{"model": "self-supervised image encoder", "dataset": "Sentinel-2 satellite tiles (TerraMesh)", "train_examples": 145000, "image_size": 48, "crop_scale_min": 0.3, "horizontal_flip": true, "translate": 0.06, "color_jitter": 0.6, "method": "simclr", "arch": "swin", "norm": "layernorm", "norm_position": "pre", "activation": "silu", "head_dim": 16, "fused_qkv": true, "bias": "all", "qk_norm": false, "parallel_block": false, "moe": "top_k", "num_experts": 4, "moe_every": 1, "expert_mlp_ratio": 0.5, "experts_per_token": 2, "shared_expert": false, "patch_size": [2, 2], "depths": [3, 3, 8, 3], "widths": [64, 128, 256, 512], "projector_hidden": 1024, "projector_out": 256, "projector_hidden_layers": 1, "temperature": 0.2, "residual_init": "scaled_by_depth", "optimizer": "adamw", "lr": 0.00095, "beta1": 0.9, "beta2": 0.999, "eps": 1e-10, "cautious_weight_decay": true, "steps": 5800, "batch_size": 256, "epochs": 10.2, "lr_schedule": "step", "warmup_steps": 1160, "weight_decay": 0.2}
Rows from block 7, named by matrix and row number. Each number is 128 + 24 x the weight over its row's rms, rounded and kept within 0 to 255. All counts start at 0. After the name is the row's rms in percent of the matrix's.
# proj: window attention output (model.blocks.7.attn.proj.weight, 256x256), inputs 172-255
proj.80 096 [122 130 143 117  99 102 133 104 168 142 117 118 153 129 134 150  80 143 142 135 145 167 140 145 123 129 140 117 169 108 128 104  76 139 122  70 157 140 110 109 145 102 112  88 187 121 149 104 169 133 135 119 138 150 117  88 143 101 130 134 132 110 116 157 145 117 143 100 128 127 134 148  97 136 154 107 136 138  92 112 123 167 100  72]
proj.81 085 [147 111  94 175 135 128 122 134  88 135 108 132 143 147 144 110 141 145 128 130 103  99 135 157 117 142 115 137  91  94 130 143  76 169 105 150 132 111 117 155 126  72 125 120 107 132 128 105 127 131 158 179 148 138 154 163 128 102 105 135 139 123 149 183 162 145 127 133 127 122 158 117 125 127 144 124 116 141 125 118 151  95  79 132]
proj.82 090 [140 123 103 163 136 117 106 129 137  84 143 152  88 133 127  83 141 122 134 121 133 133 108 132 121 109 126 163 110 166 131 148 106 138  92 130  90 129  94 137 129 138 139 175 120 131 140 116 161 135 146 138 124  97 143 106  93  98 121 132 113 133 169 132 125 111 159  92 103 149 117 109 132 133 144  96 159 132 117 129 123 143 130 120]
proj.83 088 [120 102 106  76  99 186  94 142 151 157 120 155 179 159 124 159  94 130 108 127 136 122 146 137 163 131 112  97 209 128  97 100 141 119 107 137 132  96 123 132 138  67 153 162 126 128 152 145 142 172 141 114  97 121 122 130 131 162 100 141 122 116 134  95 102 138 133 124 169 127 112 120 124 122 142 123 117 157 171 112 123 165 147 155]
proj.84 101 [127 108 130 115 123 119 101  98 115 132 139 150 157 150 150 112  89 125 112 100 122  89 139 148 160 112 139  56 154  81 102 157 100 119  99 109 136 128 152 132 176 116 136 140 122 122 147 133 148 133 119 102 111 114 117 139 114 119  99 148 146 137 126  62  80  89 117  93 136 134 123 129 108 106  91 110 122 107 119 133 126 117  96 148]
proj.85 109 [136 104 139 119  98 143 159 132 133 141 137 138 174 144 111  96 113 128 121 132 136 184 157 166 112 100 140 126  95 110 124  95 137 131 123  77 125 151 116 131 127 144 106 102 131 136  95 103 162 117 112  82 118 111 129 117 146  49 137 141 156 137 181 149 115 115 131 121 133 145 106 108 179 138 161 158 147 147  81 132  71 109  99  98]
proj.86 101 [116 165 136 165 144 130 146 126 140 114 139 103 112  98  79 130 131 144 132 103 103 128 120 175 140 103 131 158 126 139 148  97 146 119  85 149 133 123 133 109  90 142 131 174 102 141 148 115  84 104 138 164 141 157 177 124 160 119 111 106 103 145 122 170 171 113 154 143 103 123 140 146  97 112 103 128  87 118 151 142  98 120 103 142]
proj.87 108 [132 121 113 167 121 102 115 126 122 152  96 114 126 104 121 147 129  94 101 127 149 174  94 116  86 156 119 141 165 139 138 123 134 134 116 189 162  90  98 108 108 130 123 149 132  84 110  99 119 155 150 118 141 101 117 133 111 124 116  99 163 134  98 165 111 155 112 119 116  96 145 136 139 137 109 132 149 128 164  86 121 143 145 120]
proj.88 069 [137 133 143 112 144 172 103 170 130 139 118 118 148 122 100 174 129 160 142 128 149 124 152 115 131 137 133 134 115 133  71 153 171 104 140 146 134  87 119 122 131 148 146 123 113 139 109 121 133 131 127  55 151 158 110 106 128 116 102 156 109 148 145 115  93 130 152 126 167 130 100 104 163  97 102 153 120 115 190 161 118 145 120 118]
proj.89 089 [132  81 109 110 149 121 113  89 147 165 152 138 192 111 121 131 113  78 102  99 186 183 101 143 126 161 159 136 236 120 124 158 127 145 135 115 164 121 108 142 141  86 116 129 136 114 123  79 148 170 148  64 104 135  93 162 108 114 132 114 144 125 112  94  90 146 124 133 143 131 121 153 100 165 126 146 135 107 117 121 170 139 139 102]
proj.90 109 [119 157 114 176 148 116 113 140 130 121 139 106 148 112 131 131 113 140 131 138 150 114 126 137 107 131  98  94 114 126 158 112 134 120 106  87 112  97 108 124 126 191 108 128 137  78 105 111 128 151 138 105 158 128  89  72 157 158 124  98 145 105 109 134 179 118 102 141 138 131 133 113 138 120 120 167 121 137 127 113  86 102 117 126]
proj.91 090 [ 92 134 122 124 121 115 134 129 141 124 156  68 132 103 174 126 131  98 151 136 155 119 105 149 173 143 131 100  98  74 104 109 151 167 130 126 128 181 115 133 116 132 122 118  84 128 118 139 115 134  88 122 145 173 118 171 132 129 107 148 139 110  92 141 165 112 126 154 133 134 124 110 138 129  89 112 131 148 134 140  89 101 132 137]
proj.92 094 [150 125 141 103 129  93 133 130 131 131  94  94 137 126 140 120 176  79  86 139 135 101 110  92 127 174 116 131  87 140 138 117 141  88 160 190  84 144 137 146 131 146 133 142 103 151 123  89  87 122 139 153 101  98 133 124 112 136 139 109 106 112 114 141 134 135  87 104 144 119 125 128 142 133 159 133 146 153  79 124 113 138 144 115]
proj.93 107 [140 119 116 180 143 128  99 137 141 124 146 149 134 120 152 119 134 113 138 147 139 125  81  94 112 121 106 153 130 137 163 131 111 131 124 129 131 137 122 124 108 134  95 108 134 141  81  84 136  92 150 140 134 103 116  95  95  97 143 155 202 125 147  80 117 112  86 104 128 152  96 156 197 106 180 168 193 139  70 149 104 131 115 139]
proj.94 106 [146 114 124 138 177 120 153 106 158 159 152 106 143 121  92 150 119 126 163 129  97 120 144 150  93 125 118 159 137 163 124  93 169  56 147 160 135 144 163 154 100 147 146 117 125 188 153 148 147 134  83 140  96  85 109 131 162 155 123 166 128 109 140 135  89 133 104 125 166 143 118 137 131 140 171 144 167 134 120 130 165 142 100 107]
proj.95 107 [173 134 138 124 136 130  89 130 113 129 115 119 127 130 134 134 147  95 119 128  94 142 138  91 112 142 126 132 169 114 108 148 129 100 123 141 131 123  86 147 142 105 128 135 156  75 131 132 114 162 120 114 111 121 136 134 123 149 135 153 137 121 148 126  67 168 112 135 115 130 110 169 154 165 143 117 118 129 129 112 176 158 127 145]
proj.96 075 [112 169 170 149 114 114 129 157 146  91 148 142 150 119  96  82  97 150 145 161 152 116  96  98 147 147 162  83 144  97 108 119 117 145 125 123 123 146 127 163 126 131 107  85 168 129 147 116 137 130 108 102 149 130 151 133 118  96 130  85 127 136 155 170 168 103 145 148 141 133 132 118 111 132 111 133 131 146 100 164 163 105 107 138]
proj.97 117 [ 98 149 147 129 147 123  81 114 153  92 130 126 122 118 122  79 122 137 115 129 141 146 126 117 134 163 162 128 151  72 143 152 129 167 122 102 123 177 141 174 124 144 110 135 113 145 137 149 117 126 117 124 116 129 134 154  94 135 133 128 149 108  84 114 129 152 171 117  98 105 109 154 142 135 126 126 143 140  92 164 102 115 141 136]
proj.98 120 [114 126  99 133 113  89 130 121 108 112 108 100 128 134 138 121 144 126 107 143 152  78 109 185 140 118 118 119 117 130 118 138 130 103 140 159 136 144 122 113 111 114 145 143 105 135 123 116 100 132 161 143 118 128 143 158 111 146 128  89 118 127 142 133 122 126 124 121 130 138 131 122 138 156 101 124 152 132 110 107  87 130 117 133]
proj.99 086 [156  79 149 100 124 118 110 138 120 152 120 142 123 127 126 113 116 125 129 170 130 132  95 120 128 139 137 118 133 121 119 107  84 147 179 127 111 132 111 122 120 119 136 122  74 118 172 135 191 150 151  98 105 114 130 127 125 126 144 127 102 133 123 136 108 135 133 138 129 158 127 130  68 184 114 120 133 138 116  92 124 112 175 112]
proj.100 101 [142 105 106 152 127 117 131 152  92  99 129 136 124 145 150  72 135 188 107 146  67 115 122 116 133 113 132 118  89  99 139 135 112  93 122 125 108 127 116 132 149 130 154 119 125 133 124 157 146  91 116 108 168 112 133 132 162 105 145 114 138 172 141 118 181  71 125 125  84 151 129 125 164 159 122 110 105 185  53 128 107 124  96 128]
proj.101 085 [156 134 158 125 142  78 184 153 153 155 132 130 155 113 102  69 114 139 119 100 137 169 170 127 131  98 127 136 111 134 104 100 116 100 142 146 136 146  85 137 182 162 116 148 140 124 134  98 125 102 174 137 134  99 125 139 146  98 132  99  99 135 165 151 118 138 122 123 120 144  97 157 144 196 133 140 162 164 109 139 140 119 106 102]
proj.102 085 [128 113 104 173 124 169 107 133 113 121 119 151 120 118 136 138 139 139 112 147 104  99 134  99  97 127 122 126 121 108 154 141 133 117 145 147 153 133 176 112 115 134 143  79 135 129 102 131  99 119 122 157 166  90 118 119 118 168 146 136 146 170 112 160 125 131 142 128 125 125 126 133 153  46 130 156 128 181  88  98  81 127 134 144]
proj.103 093 [ 99 143 111 130 135 143 152 142 123 134 126 111 142 108 181 143 131 104 109 139 152 158 131 112 134 140 160 116 158 115 121 101 156 131 168  84 156 171 141 152 108 102 159 128 185 145 109 159  84 136 122 112  85 155  99 129  93 140 127 146 148 131 128  97 113 117 156 135 136 111 136 111 122 102 133 138 115  97 130 115 155 112 133 165]
proj.104 119 [144 117 132 158 144 123 137 131 128 106 123 147  94 100 118 166 125 120 132 119  94 111 148  98 131  91 105 139  73 181 131 118 153 115 112 131  82  95 180  96 155 129 151 182 145 161 141 134 123 102 144 138 126 122 131 116 114 115  81 111 111 116 123 109 125 149 141 116 119 122 130 132  97  69  90 147  74 107 189 142 172 128 145 126]
proj.105 093 [175 126 135  96 155 118 117 146 114 142 133 120  90 100 129 141 104 109 131 112 150 167 125 150 127 121  82 117 123 160 100 115 146 105 171 147 142 122 101 134 121 145 148 141 114 141 120 112 114 145 135 119  93 103 132 130 145 142 113 112  75 158 122 178 190 150 134 162 123 106 134 122  98  57 125 131 120 108 149 130 163 108  98 125]
proj.106 101 [ 67 126 103  95 134 151 123 101 156  86 116 142  92  90 116 137 144 126 109 151  85  87 136  80 123 110 161 138  90 128 106 116 178 118 184 134 120 144 149 168 108 159 150 139 123 189 133 162 100 121 141 132 111 165 174 163 146 131 126 136 127 123 106 106 127 111 143 143 116  95 118 127 161  75  99 122 133 109 137 149 115 131 161 176]
proj.107 088 [124 145 186  81 116 131 149 129 128 112 133 190 148 119 100 160 128 139 123 126 120 124 146 166 132 125 105 128 130 193 117 127 107 146  89 120 135 135 128 145 120 120 107 129 129 152 106 127 106 135 123 143 152 150 152 122 118 163 130 155 130 146 127 107 148 157 132 141 109  78 127 126 142 127  92 137  92 115 159 135 151 124 142 164]
proj.108 111 [134 122 143 144  85 140  99 153 133 164 125 138 119 120 150  60 113 136 121 136 114 175 149 122 107 140 136 120 129 121 147 127  97  97 177 127 109 119 119 108 163 126 130 126 142  97 113 133  99 126  94 132 170 126 104 131 147 130 124 172 127 137 135  50 136  56 146 115 147 146  72 108 153 140 117 141 105 130  89 110 105 129  68 138]
proj.109 090 [ 93 125 137 130 101 114 123 126 104 136 125 139 117  92 126 114 136 118 127 142 174 136 108 154 155 159 115 143 201  99 106 133 116 190 149 123 141 159  95 149 119 132 108 126 126  75 101 107 130 120 139 151 115 137 125 135 111 101 112 116 107  98 124 138 176 114 146 138 137 112 114 158 118 149 107 115 133 115 138 145 128  65 144 138]
proj.110 120 [141 142 183 128 135 133 114 131 136 113 145 104 100 111  89 123 134  84 158 136 122 146 158 131 143 127 133 111  69 153 119 150 122  99 143 140 107 140  94 151 108 147 132 164 130 121 118 140 102 125 110 135 131 122 163 133 171 145  90  74 103 127 107 146 163 127 124 131 109 128 133 141 156  89 112 147 173 153 156 149 139 115 121 114]
proj.111 128 [127 154 106 118 133 117 128 116 125 116 139 133 178 123 141 121  87 148 141 127  97 140  96 124 134 146 116 143 134 113 147 152 106 178 133  98 136 130 138 128 158 135 127 137 115 115 105 142 100 122 161 135 131 146 115 156 141  97 132 129 154 127  98 121 151 109  87 155 132 137 149 124  87 138 120 143 173 123 101 129 112 127 125  95]
proj.112 093 [137 121 106 159 119 112 150  95 146 144 119 106 123 125 136 137 144 139 110 148 139 155 135 147 155  87 131 145 128 176 167 150 100 128 144 138 150 130 127 125 161 117  91 113 147 100 106 114 125 134 137 102 129  90  84 126 138 112 122 106 150 130 104 109 104 119 120 113 119 141 155 144 170 125 153 170 141 158  95 103 121 132 152  80]
proj.113 090 [ 80 107 133 178 155 150 139 103 125 138 106 128 114 126 121 135 131 150 142 127 121 138 131 111 126 116 143 135 115 117 129 151 122 127 122 125 157 159  60 162 110 107  61 151 168 138  88 106  97 155 130  94 117 143 146 181 146 101 129 136 111 126 142 132 141 100 143 136 136 144 144 139 149 142 101  94 117 136  99 155  90 104 148 162]
proj.114 110 [147 117 118 100 121 167 119 132 121 125 148  82 142 145 133 136 120  98 126 127  99 167 141 118 126 161 149 116 116 141 150 120 106 117 126 117 132 121 137 121 113 116 141 118 116 167 174  91 122 165 140 106 115 124 145 109 114 158 128 152 140  96 123 152 111 116 120 141 111 118 125 137 148  96 170 162 177 132 101 116 110 146 150 130]
proj.115 084 [143 115 105 144 141 146 124 141 155 118  69 125 110 169 159 128 152 105 116 125 130 130 168 125 116 109 125 132 112 132  96 178 116  99  89 142 104 171 131  99 123 128  90 128  71 139 103 127 167  84 146 162 111 132 160 130 136 116 141 129 107 128 153 152 167 138 150 174 125 166  76 144 166 131 117 150 116 128 105 180 163 137 118 133]
proj.116 097 [127 138 156 154 135  99 117 109 143 172 112 152 103 116  72 143 106 118  80 125 104 144 127 130 103 126 123 132 127 123 128 156 115 172  86 107 130  81 116 114 120 105 140  88  95 144 185 143 156 119 158 124 141 142  94 112 153 139 102 130 149 138 116 159 102 167 146 147 130 108 149 126 109 117 143 108 114 103 159 129 127 147 114  89]
proj.117 111 [165  72 110 134 109 120  96 147  98 134 107 135 138 154 154 106 138 149 103 180 127 122 104 108 113 116 126 133 165 155 131 131 140 123 154 149 151  98 137 131 113 126 130 124 107 130 128 122 157 151 122 110 131 114  86 160 141  95 115 141 142 170 110 144 154  91 121 123 194 177 124 105 109 143 128 124 129 155  79 118 106 117  97 115]
proj.118 089 [117 151 125 148 135 123 133 134 130 112 104 119 115 117 147 122  91 112 116 127 139 121 143 133 155 130 116 122 213 105 126 100 140 141 125  97 127 124 115  93 127 120 130 120 146 125  85 114 137 118 147  61 102 153 116 139 123 115 128 125 139 132 126 145 158 166 139 114 117 121 116  99 124 146 132 168  94 161 200 151 159 118 102 131]
proj.119 101 [104 125 137 165 102 136 145 115 114 118  93 123 145 141 111  91 119 134 134 105 181 195 131 100 151  94 125 145 142 108 137 141 138 171  93  98 114 120 138 122 114 136  94 131 134 110 120 114 146  93 138 113 122  92 124 127 121  45 150 118 140 140 127 109 148 175 110 122  84 119 143 154 122 115 150 162  94  98 144 159 159 146 139 150]
proj.120 092 [135 118 124 101 147 117 167 106 128 135 113 152 101 118 109  94 144 139  91 157 135  82 104 112 143 133 111 170 109 143 164 148 141 133 148 170 145 129 182 163 109 158 172 130  95 174 162 145 102 100  99 150 120 120 141 117 115 116 173 139 116 139 165 122  96 129 147 121 129 133 132 100 151 134 148 116 148 116  80 117  99  92 113 116]
proj.121 096 [102 171 137 104 129 127 119 124 116 154 167 124 156 136  51 199 147 155 172 100 115 113 121 113 132 107 131 136 118 112 100  87 109 134 113 112 100 136 139 116 112 117 127 115 138 101 139 134 133 126  91 137  86 156 132 135 149 134 104 117 133 142 138 155 151 121 142 122 151 110 153 150 105 103 119  96  91  39 172 156 159 167 119 153]
proj.122 097 [140 164 130 173 125 116 142 126 116 133  81 140 144 160 119 132 109  98 120 159 163 161 112 152 114 137 111 117 127 117 153 140 134 160  87 100 125 117  92 136 120 160  48 103 107 113 155 107 136  95 152 148 135 146 142 111 105 129 139 107 168 134 146 139 111  92 145 141 121 135 102 126 106 113 168 131 167 121 119 131 114 146 147 137]
proj.123 110 [120 141 125 100 120 145 120 155 124 116 125 109 118 152 123 105 138 129 132 129 121 131 155 114 168 131 166  94 122 104 102 119 113 146  84 114 118 138  93 134 166 126 109 117 123 124 101 123 134 151 118  98 143 116 142  74 154 128 139 162 135 125 171 145 105 157 153 146  92 150 137 147 166 138 139 167 134 171 156 127 100 153 132 125]
proj.124 089 [138 113 130  90 165 139 130 109 143 149 162 108 217 130  67 122  97 159 148 117 147 208 103 136 127 114 133 133 132 133 145 115 113 153 131 115 105 101 106 129 140 179 139 157 126 133 106 122 135 108 128 119 113 125 150 141 174  98 118  98  91 122 115 117 146 141 131 105 128 128 116 149  98 149 120 150 180  99 133 181 143 155  91 108]
proj.125 113 [128  98 124 116 135 113 146 136  88 128 112 109 142 107 219 136 162 155  81 188 121  88 154 106 155 145 152 122 113 113 118 109 142 141 143 125 151 142 146 158 114 123  88 144 151 110 102 107 141 146 116 133 137  92 126 102  82  94 172 158 188 140 148 102 134 103  96 104 116 120 153 148 122 145  96 158 133 120 149  92 144 161 179 129]
proj.126 111 [139 127 125 112 117 105 116 134  89 173 108 114 160 141 115 155 140 108 128 163 112 151 111 105 133 134 119 133 167 141 121 106 122 168  96 125 163 102  97 107 170 136 139 108 119  61 124 109 147  93 167 101 126  82 110  58 112 108 127 107 154 134 139 144 134 150 125 139 152 138 125 141 109 143 143 110 123 136 118  70 146 161 145 106]
proj.127 088 [112 110  87 105 116 167  94 101 145 122 121 131 112 148 156  99 102 141 143 118 156 182 187  85 119 118 145 120 141 115  94 111 153 126 132  89 135 139 125 109 152 160 129  52 159 117  87 174 136 112 114  99 116 134 100 186 124 133 159 169 114 121 136 130 117 160 126 109 139 139  77 137 180 123 214 184 181 158 114 174 128 125 156 116]
proj.128 104 [123 149  81 161 119 141 159 141 154 150 142  68 176 137 138 108 119  98 153 116 120 179 178  83  95 132 114 104  73 117 133 121 100  86 155  93 123 145 129 109 166 124 120 117 155 125  99 141 135 151 124  71 115 119 127 131 110 120 124 138 122 185 146 144 113 154  97 109 140 153 100  84 149 116 161 168 154 169 102 106 100 131 148 146]
proj.129 120 [111 120 131 135 128 155 168 122  91 123  91  70 119 122 165 116 119 104 116 142 114 161 170 115  93 139 142 150  97 111  90 122 124 129 137 133  91 131 171 139 128 154 109 119 132 150 123 132 144 132 100 153 113 118 150 114 113 144 159 145 163 151 152 109 110 123 127 104 132 149  81 125 159  93 151 146  92 163 143 132 124 150 122 113]
proj.130 104 [116 117 122  79 135 150 133 138 134 139 140 169 125 151 154 138 118 144 141 121 114 134 173  67 122 105 136 122 165 145 151 131 126 144 157 102  98 122 176 104 137 131 161 125 144 130 147 157  98 126 131 141 151 124 138 156 135 150 116 147 125 114 135 167 129 141 117 125 188 144 125 114 102 140 124 128  77 141 165 116 131 138 149 150]
proj.131 098 [142 165 145 114 163 144 151 123  80 107 162 155 119 135 115  96 112 112 150 104 115 102 115 124 120 132  98  68  98 116 117 119 133 126 143 129 115 135  70 118 164 128 130 124 159  88 121 144 163 132 119 127 147 168 128 100 149 156 125 147 135 110  95 130 117 115 134 126 113 131 114 137 124 104 112  93 100 124 159 124 103 126 114 130]
proj.132 116 [136 126 120 136  84 148 152 131 136 104  64  84 167 128 175 153 140 111 105 115  80 169 108  73  82 166 145 179 160 166 129 145 122 107 127 160 105 134 112  99 133 146 115 144 167 125  97 128 141  95 125 176 138 128 111 162 127 129 156 146 148 146 128 125 137 129 119 124 130 173 146 123 125 146 144 157 146 133 119 122 144 124 122 107]
proj.133 107 [131 121 157 155 134 119 109 133 102  92  72 157  85 120 134 125 123 152 117 135 155  87  80 136 151 117 131 138 111 107 127 141 121 179 118 137 107 117 129 129 100  99  79 123 110 157 122 135 169 146 142 183 141 142 127 129 114 113 136 114 131 149 120 141 146  97 131 111  96 126 136 140 108 136 128 126  98 144 139 147 111 105 104 153]
proj.134 093 [119 147  99 124 154 142 129 125 127 146 116 146 117 120 110 103 120  92  97 118 132  86 144 175 122 163 143 186 159 109  92 154 135 137 113 146 143 135 125 108  65  92 160 131  76 218 169 143 106 112 164 108 154 149 145 124 137 119 127 107 117 135 130 124 114 124 131 136 158  93 135 104 106 120  71 140 108 129  99 139 124 113 114 154]
proj.135 090 [150 163 109 149 142 113 136 175 141 117 101 137 149 121 103 120 151 132  96 111 121 143 124 133 101  67 103 135  53 199 161 125 140 120 146 132  86 103 179 121 127 126 150 139 135 152 135 126 127 132 130  87  89 125 129 136  93 175 132 119 117 159 153 169  79 158 143 141 130  73 112 126 150  69 126 132 126 119 141 133 134 125  81 156]
proj.136 109 [151 126 136 147 133 124 128 107 128 148 102 166 121 128 139 138 118 160 123 130 115 121 114 132 121 102 123 140 158 171 121 151 169 173  61 125 123 103 157 113  92 141 117 139 134 169 133 121 175  99 146 144 145 102 100 116 128  88 125 139 135 151 115 133 157 120 120 102 116 110 135 143  64 114  94 138  63  89 202 131 172 104  98 133]
proj.137 100 [140 129 154 111 143 105 158  90 117 125 112 183 117 128 165 159 117 105 132 142 111  98 119 107 158  99 118 120 148 174 136 115 116 125 112 133 110 105 128 127 144 103 193 148 108 122 194 119  98 128 107 139 104 128 148 140 109 109 129 153 111 142 144 133  90 160 170 125 117 120 116 105 121 113 110  94 124  83 161 138 102 165 129 136]
proj.138 083 [ 94 138 168 129 155 138 118 105 112 133 106 161 136 132  93 175 123 141 126 168 136 104 123 138 138 162 121 154 143 138  89  99 113 156 132 133 140 110 136 116 126  98 169 154  90 114 181 161 157 146 148 118 135 178 101 167 118 117 100 114 107 138 109 108 153  92  94 125 119  69 153  86  81 126  95 100 120 117 128 102 105 131  88 140]
proj.139 096 [154 101  89 142 157 130 123 112 133 106 125 123 147 136 143 106 110 114 115 154 129 118 120  97 147 150 132 124 132 131  82 126 128  93 197 149 111 187 159 153 110 147 172 179 120 110  99 170  49 126 105 153 125 135 127 124 138 139 116 130 124 132 130 122 130 108 116  87 122 148  92 138 116 105 102 169 175 139 146 171 204 112 116 130]
proj.140 106 [129 122 133 104  95 131 179 146 116 111 155 119 137 133 140 126 143 120 117 137 114  93 143 138 170 118 132 137  92 132 151 138 105  89 123 148 135 126 141 157 126 119 110 142 119 114 130 126 113 133  93 141 102  91 195 132  93 158 162 111 121 143 149 115 113 136 148 148 103 102 163 158 133 143 128  88 133 100 113 145  76  97 144 134]
proj.141 095 [108 161 121  73 114 149 135 115 119 123 145 135 140 144 116 103 141 157 127 136 108 132 164  76 112 153 133 124 118  97 113 103 119 144 138 107 171 169 151 138 151 126 123  94 129 143 137 171 136 131  92 155 118  99 162  84 113 157 145 163 113 131 162 139 109 147 105 121  96 137 129 116 149 151 121 110 129 106 144 162 135 116 105 153]
proj.142 088 [157  77 150 120 147 117 111 110 115 156 135 138  90  88 133 124 132 137 151 129 120 126 131 173 103 111 135 109 100 163 118 121  73 107 112 120 120 153 132 118 138 137 117 144  91 147 153 145 106 112 120 133 134 147 159 110 160 100 119 139 117 149 124 147 169 113 151 118 111 117  88 132 165  70 133 126 148 119 144 131 111 106 104 133]
proj.143 091 [154 145 121 139 115 152 164 146 132 141 130  99 144 133 127 115 146  98  87 134 168 127 124 111 138 160 167 127 165 123 118 118 105 131 149 125  94 115 144  94 143 102 107 163 120  97 149 149 153 152 122  45 109 140 133 112 135 147 119 127 156 142 152 102 114 135 137 125  68 123 122 179 124 137 129 123 172 128 164 138 188 138 141 130]
proj.144 094 [ 81 108  93 123 127 134 117 107 124 153 149 170 160 146 119 135 142 116 144  93  96 129 143  62 128 118 152 149 123 108 140 123 151 158  91 106 141  90 118 124 121 136 102 152 123 118 150 133 164 137 166 136 140 125 149 157 126  97 101 112 109 127  93 172 130 138 146 125 120 112 131 135  94  53 116 120 117 115 177 142 117 147 165 136]
proj.145 107 [139 129 138 117 164 120 147 131 132 153 122 169 113 139  73 107 102 147 110 152 139 107  95 132 146 134 141 136  91 152 153 123 147 129 132 139 100 129 154 119 109 136 145 150 119 168 136 163 132  99 141 122 159  98 126 120 152 149 134 157 107 131 148 122  95 147 102 159 170 136 145 151  98 159  90  85  79  72 134 119 167 122  72 130]
proj.146 100 [146 120 110 106 147 146 136 113 130 154 154 182 129 143 122 172 165 112 152 100  97  90 114 117 151 136 165 141 125 144 100 155 129 110 136 168 150 151 132 110 127 123 171 148 130 111 147 151 121 126  96 158 106 110 120  89 100 146 107 118 119 148 130 169 127 162 127  90 146  82 124 129 106  92 127 156 136 109 178 124 175 140 109 168]
proj.147 102 [157 138 121 111 119 124 117 127 124 125 101 148  96 131 154 114 118 108  93 149 145 148 113  86 150 176 165 182 151 100 138 137 143 114 162 149 136 152 186 112 101 126 124 112  97 125 129 166 158 135 131 168 117 125 122 132  85 154 143 183 146 127 113 109  58 127 101 136 143  93 121  98 135 106 116 150 140 109 133 117 107 137 151 135]
proj.148 104 [120 127 127 156 152 107 154 158 145 114 150 152 163 108 158  80 141 144 124 146 111 110 161 121 112 120 108  98 103 147 150 107 144 104 127 140 129 152 149 132 151 170 143 162 152 137  80 168 112 126  65 125 162 124 131 177 147 121 101 109 120 137 105 138 142 147 116 105 138 136 119 155 125 103 135 161 141 144  76 139 134 116 129 122]
proj.149 090 [ 99 133 105 122 125 128 146 135 153 109 129  89 176 140 126 153 126 204 138 102 124 133 155 124 145 122 146 141 120  84 103 140 123 134 139 106 170 130 132 118 170 103 153 105 150 174  97  91 156 134 112 176 134 136 117  94 101 111 134 130 158 154 142 118 148 155 132 127 134 132 166 115 136 149 106 105  74 125 125  98 131 113 101 132]
proj.150 095 [139 125 121 123 121 149 133 131  75 111 114 129  90 123 156 113  98 124 153 145 131 177 107 111 127 155 125 168 121 114 124 132  91 142 160 136 141 167 119 133 109 133 107 144 114  98  85 121 141 102 114 159 122  93 161 121 128 113 121 148 158 145 142  89 119 124 143 119 109 119 106 145 134  88 156 142 152 137 124 149 133 120 140 138]
proj.151 088 [ 98 142 126 143 111 108 119 136 135 108 120 112 113  99 122 149 137  90 131 105 145 141 139 123 147 159 134  94 159 126 140 131 102 141 111  97 142 101 117 120 122  87  90 102 142 121  93  95 150 178 136 123 132 159 134  80 130 119 116 123 165 134  81 163 131 141 135 164 154 102 133 118 105 149 126 131 119 132 182 114 158 150 150 121]
proj.152 112 [166 110 150  97 146 131 173 148 133 150 137 120 116 124 114 148 113  96 135 122 150 144 156 156 146  94 107  89 174 163 113 109  96 133 109 108 120 103  96  97 145 103 119 122 143 128 166 125 147 108 174  81 103 119 129 135 145 133 116 114 121 123 128 143 114 156 122 108 133 144 167 133 102 173 156 112 122 119 224 125 151 139 147 133]
proj.153 106 [127 144 142 122 121 132  99 105 136 133 161 132 150 118 137 173 147 134 133 111 136  87 117 126 150 116 144 104 133 138 105 154 133 141 111 145 139 112  75 153 127 117 139 135 162 112 160  96 137 149 156 102 119 166 106 107 132 143  95 113 131 126 103 140 124  92 171 157 126 112 133 107 101 108 124 131  98 107 160 143 102 114 120 119]
proj.154 076 [116 135 133 109  97 110  86 138 125 134 155 113 158 120  57 163  98 122 153 107 124 148 135 127 100 132 114 148  77 127 140 132 163 138  97 166 136 120 127 120 132 128 138 135 105 119 143 121  94 135 184 142 146 203 135  91 161  99  98 178  69 141  94 129 167 135 161 146 114 148 131 149 145 117 137 106  98 123 138 149 138 133  99 149]
proj.155 128 [ 92 161 147 124 143 128 133 125 135 115 104 152  96 105 116 155 134 109 106 159 129 104  92 176 141 146 138 154 148 120 150 109 115 147 144 132 135 142  93 141  90 142 103 160  80 101 129 141 117 120 129 134 129 134 127 122 146 135 128  96 133 103 103 146 136 161 147 167 108  79 156 151  89 134 112  75 131 107 108 122 100 104 156 160]
proj.156 094 [138 161 147 103 110 132 107 119 112 117  96 128 129 144 123 118 105 139  99 133 126 130 114 140 121 124 123 158 109 136 153 133  99  88 151 130  80 125 154 126 111 138 148 157 154 153 140 134 128 129  95 104 147 162 127 105 145 106 125 157 145 114 142  94 119  92 115  84 161 140 137  91 140 138 146 144  97 154  45 114  29 151  92  99]
proj.157 102 [148 128 105 121 133 133 131  73 153 120 167 130 151 112 115 128 110 157 138  87  92 148 119  90 111 117 119 144 129 124  87 137  89 114 118 115 130 125 131 121 150 129 163 162 112 121 147 151 143 130 148 135 114 117 169 147 124 137 130 124  93 145 115 136 174 151  79 128  98 115 119 145 106 104 142 128 152  93 119 151 140 146 119 157]
proj.158 085 [134 167 128 137 109 159 129 183 118 137 143 102 109 168 182  51 133  93 138 141 109 127 128  99 120 122 119 108 126  98 126 146 138 112 113  87 122 133 133 120 127 120 117 132 174 127 135 117 143 161 123 162 147 123  93 141 154  83 176 135 178 124 133  99 181 102 153 108 140 125 102 113 172 119 154 113 115 143  81 103  37 126 169 107]